Weights of a small image classifier: muon at rate 0.025.
Rows from block 7 of a small image classifier, named by matrix and row number. Rows with one number belong to one channel. Each number is 50 + 12 x the weight over its row's rms, rounded and kept within 0 to 99. All counts start at 0.
After each channel's rows are labels from the 100 images, of 14976, where the channel reaches its highest value: "strongest on" is what is common among them. Only what is clearly more common there than usual is listed. The data: capsule endoscopy frames (Kvasir-Capsule). In brackets: how many of the 100.
# convs0: first 3x3 conv (model.blocks.7.convs.0.weight, 112x112x3x3, each kernel summed), inputs 0-111
# convs1: second 3x3 conv (model.blocks.7.convs.1.weight, 112x112x3x3, transposed, each kernel summed), outputs 0-111

convs0.17:53 41 50 58 46 37 65 49 67 24 52 53 47 46 48 71 82 46 66 48 58 42 59 42 31 30 65 58 45 50 31 50 42 58 69 28 48 55 18 33 62 69 38 40 35 67 66 39 42 54 61 57 60 57 60 46 50 46 52 48 43 47 49 51 46 45 44 38 40 45 51 52 36 43 42 61 45 43 57 26 33 48 29 59 64 65 38 47 76 37 21 57 64 53 49 38 44 52 57 39 24 39 59 37 49 60 56 59 44 43 58 58
convs1.17:52 55 53 24 31 26 67 76 53 51 55 51 55 48 62 51 56 56 52 48 41 53 47 55 65 70 56 51 40 26 38 70 48 47 53 36 59 44 30 52 50 31 47 49 59 44 39 49 44 47 48 74 54 59 32 52 53 78 32 51 39 73 57 44 43 34 63 43 58 29 65 52 69 48 65 58 58 55 68 49 53 57 48 42 49 64 66 49 61 51 81 59 43 49 75 62 44 57 39 57 53 72 35 51 61 46 48 32 38 60 68 61
strongest on: finding: ileocecal valve (31)

convs0.4:39 73 56 66 43 66 52 49 46 46 75 46 52 24 68 39 67 38 60 45 55 45 65 32 70 58 51 37 48 51 59 45 52 52 55 64 32 54 50 56 45 46 37 50 49 25 64 42 49 77 48 35 56 46 44 41 42 63 37 35 57 34 56 79 41 45 67 52 47 76 58 38 38 41 56 40 58 48 56 51 39 52 52 39 46 53 34 58 56 47 58 29 40 58 61 54 47 47 45 58 40 15 41 35 52 47 41 54 62 77 77 48
convs1.4:56 46 30 29 44 53 67 68 57 57 37 51 44 45 20 56 32 39 33 47 48 46 32 64 39 64 57 52 40 49 41 51 56 29 47 48 43 64 51 63 54 39 72 48 52 54 43 47 65 42 46 56 28 52 42 50 54 54 84 47 67 40 44 70 40 31 58 69 41 27 52 50 44 40 32 52 48 53 65 53 45 65 39 35 30 55 44 62 48 27 52 69 33 32 58 69 51 52 37 41 54 59 44 64 60 62 66 50 43 52 32 61
strongest on: finding: ileocecal valve (53)

convs0.95:53 25 35 68 44 46 49 36 65 60 17 49 42 37 55 43 45 51 60 57 31 42 45 59 50 45 63 60 69 34 46 62 64 56 53 55 31 46 23 47 61 42 46 58 31 46 52 49 39 79 59 51 45 41 50 20 66 56 52 44 52 42 38 39 42 56 28 57 51 40 36 79 56 44 55 59 61 42 61 57 46 46 45 56 65 41 56 37 46 67 47 22 65 64 42 55 67 37 58 52 55 62 29 50 25 59 55 50 47 50 53 61
convs1.95:41 42 35 47 38 51 48 50 40 42 41 55 69 53 59 66 73 39 60 59 36 49 57 48 51 68 30 30 51 60 60 64 40 36 38 33 47 72 45 60 43 43 45 18 28 55 30 49 47 46 36 36 57 50 66 53 41 49 40 26 63 55 66 62 34 60 35 39 36 45 45 56 33 72 56 37 55 73 38 47 40 52 42 51 59 43 48 69 68 31 42 37 47 63 41 45 35 66 49 33 53 58 41 64 52 47 50 48 43 55 24 54
strongest on: finding: ulcer (35)

convs0.18:33 52 30 48 58 45 38 48 55 54 62 60 41 75 34 67 45 19 56 62 44 37 38 70 40 55 52 50 52 52 66 39 34 42 41 32 44 67 41 47 56 74 49 46 45 62 69 28 45 44 33 46 37 73 55 19 37 62 65 38 37 43 31 57 49 36 60 50 40 50 53 38 46 53 52 45 48 36 46 39 37 40 44 60 46 56 31 49 53 35 63 57 38 73 66 41 37 41 42 47 57 30 52 53 53 40 30 39 63 39 58 46
convs1.18:52 29 57 70 56 46 37 42 76 47 41 53 49 52 36 32 62 78 31 33 55 58 55 39 64 78 65 48 25 53 57 42 59 49 59 53 63 41 28 46 28 55 61 55 62 25 46 62 50 41 33 45 58 38 46 64 59 39 32 54 60 54 49 57 43 44 59 50 41 61 41 49 56 17 52 46 57 66 66 49 35 47 54 42 60 29 57 65 42 48 47 48 50 45 37 78 67 61 57 58 49 56 47 49 59 46 43 68 58 44 72 47
strongest on: finding: ileocecal valve (38); finding: reduced mucosal view (35)

convs0.33:53 35 38 48 62 38 46 39 68 66 38 30 58 40 57 28 59 47 32 34 35 62 32 63 53 44 65 47 42 42 62 50 48 62 58 23 45 50 52 36 39 57 47 56 37 49 48 60 43 54 54 40 57 36 33 40 45 71 62 32 68 78 49 60 29 40 49 44 33 40 25 38 48 41 27 58 58 43 49 67 47 53 68 39 38 28 43 42 54 55 48 32 42 54 50 56 47 50 29 37 44 47 43 41 47 76 58 65 51 49 66 37
convs1.33:46 34 52 61 54 38 48 54 44 44 73 49 50 57 68 61 53 47 73 45 62 42 69 31 37 70 41 59 49 53 57 51 44 57 60 58 52 49 23 58 61 60 45 65 63 54 58 54 54 38 62 74 46 54 58 69 57 53 54 82 36 62 50 69 55 68 55 64 52 47 44 53 54 61 39 42 61 74 69 36 68 44 46 58 52 50 47 77 68 33 51 44 35 61 49 55 50 54 80 72 59 43 40 52 70 55 43 51 35 37 68 49
strongest on: finding: ulcer (53)

convs0.105:74 35 70 46 65 53 47 65 46 57 55 31 52 57 34 42 36 54 54 47 61 62 47 40 56 28 48 39 32 66 46 35 37 69 49 44 47 53 61 42 72 40 44 49 54 59 29 30 72 58 57 55 28 47 58 41 57 61 67 47 41 41 56 74 44 51 55 69 33 60 34 27 51 72 70 51 48 40 42 50 61 69 66 53 36 45 50 50 62 27 56 59 70 53 40 45 74 66 45 44 53 62 44 31 49 47 50 36 43 51 51 55
convs1.105:32 32 24 61 45 64 25 68 36 45 41 48 46 42 35 34 58 70 30 49 31 26 51 54 48 37 59 59 43 46 59 45 38 17 56 45 47 42 39 59 55 84 41 46 48 59 59 55 45 41 50 57 51 35 33 49 60 47 42 57 51 52 42 48 41 39 60 46 54 41 47 60 38 84 40 48 40 63 44 48 23 32 42 57 76 44 47 62 51 54 43 58 45 46 40 70 43 61 58 57 28 56 45 46 49 48 51 54 35 39 64 54
strongest on: finding: ulcer (37)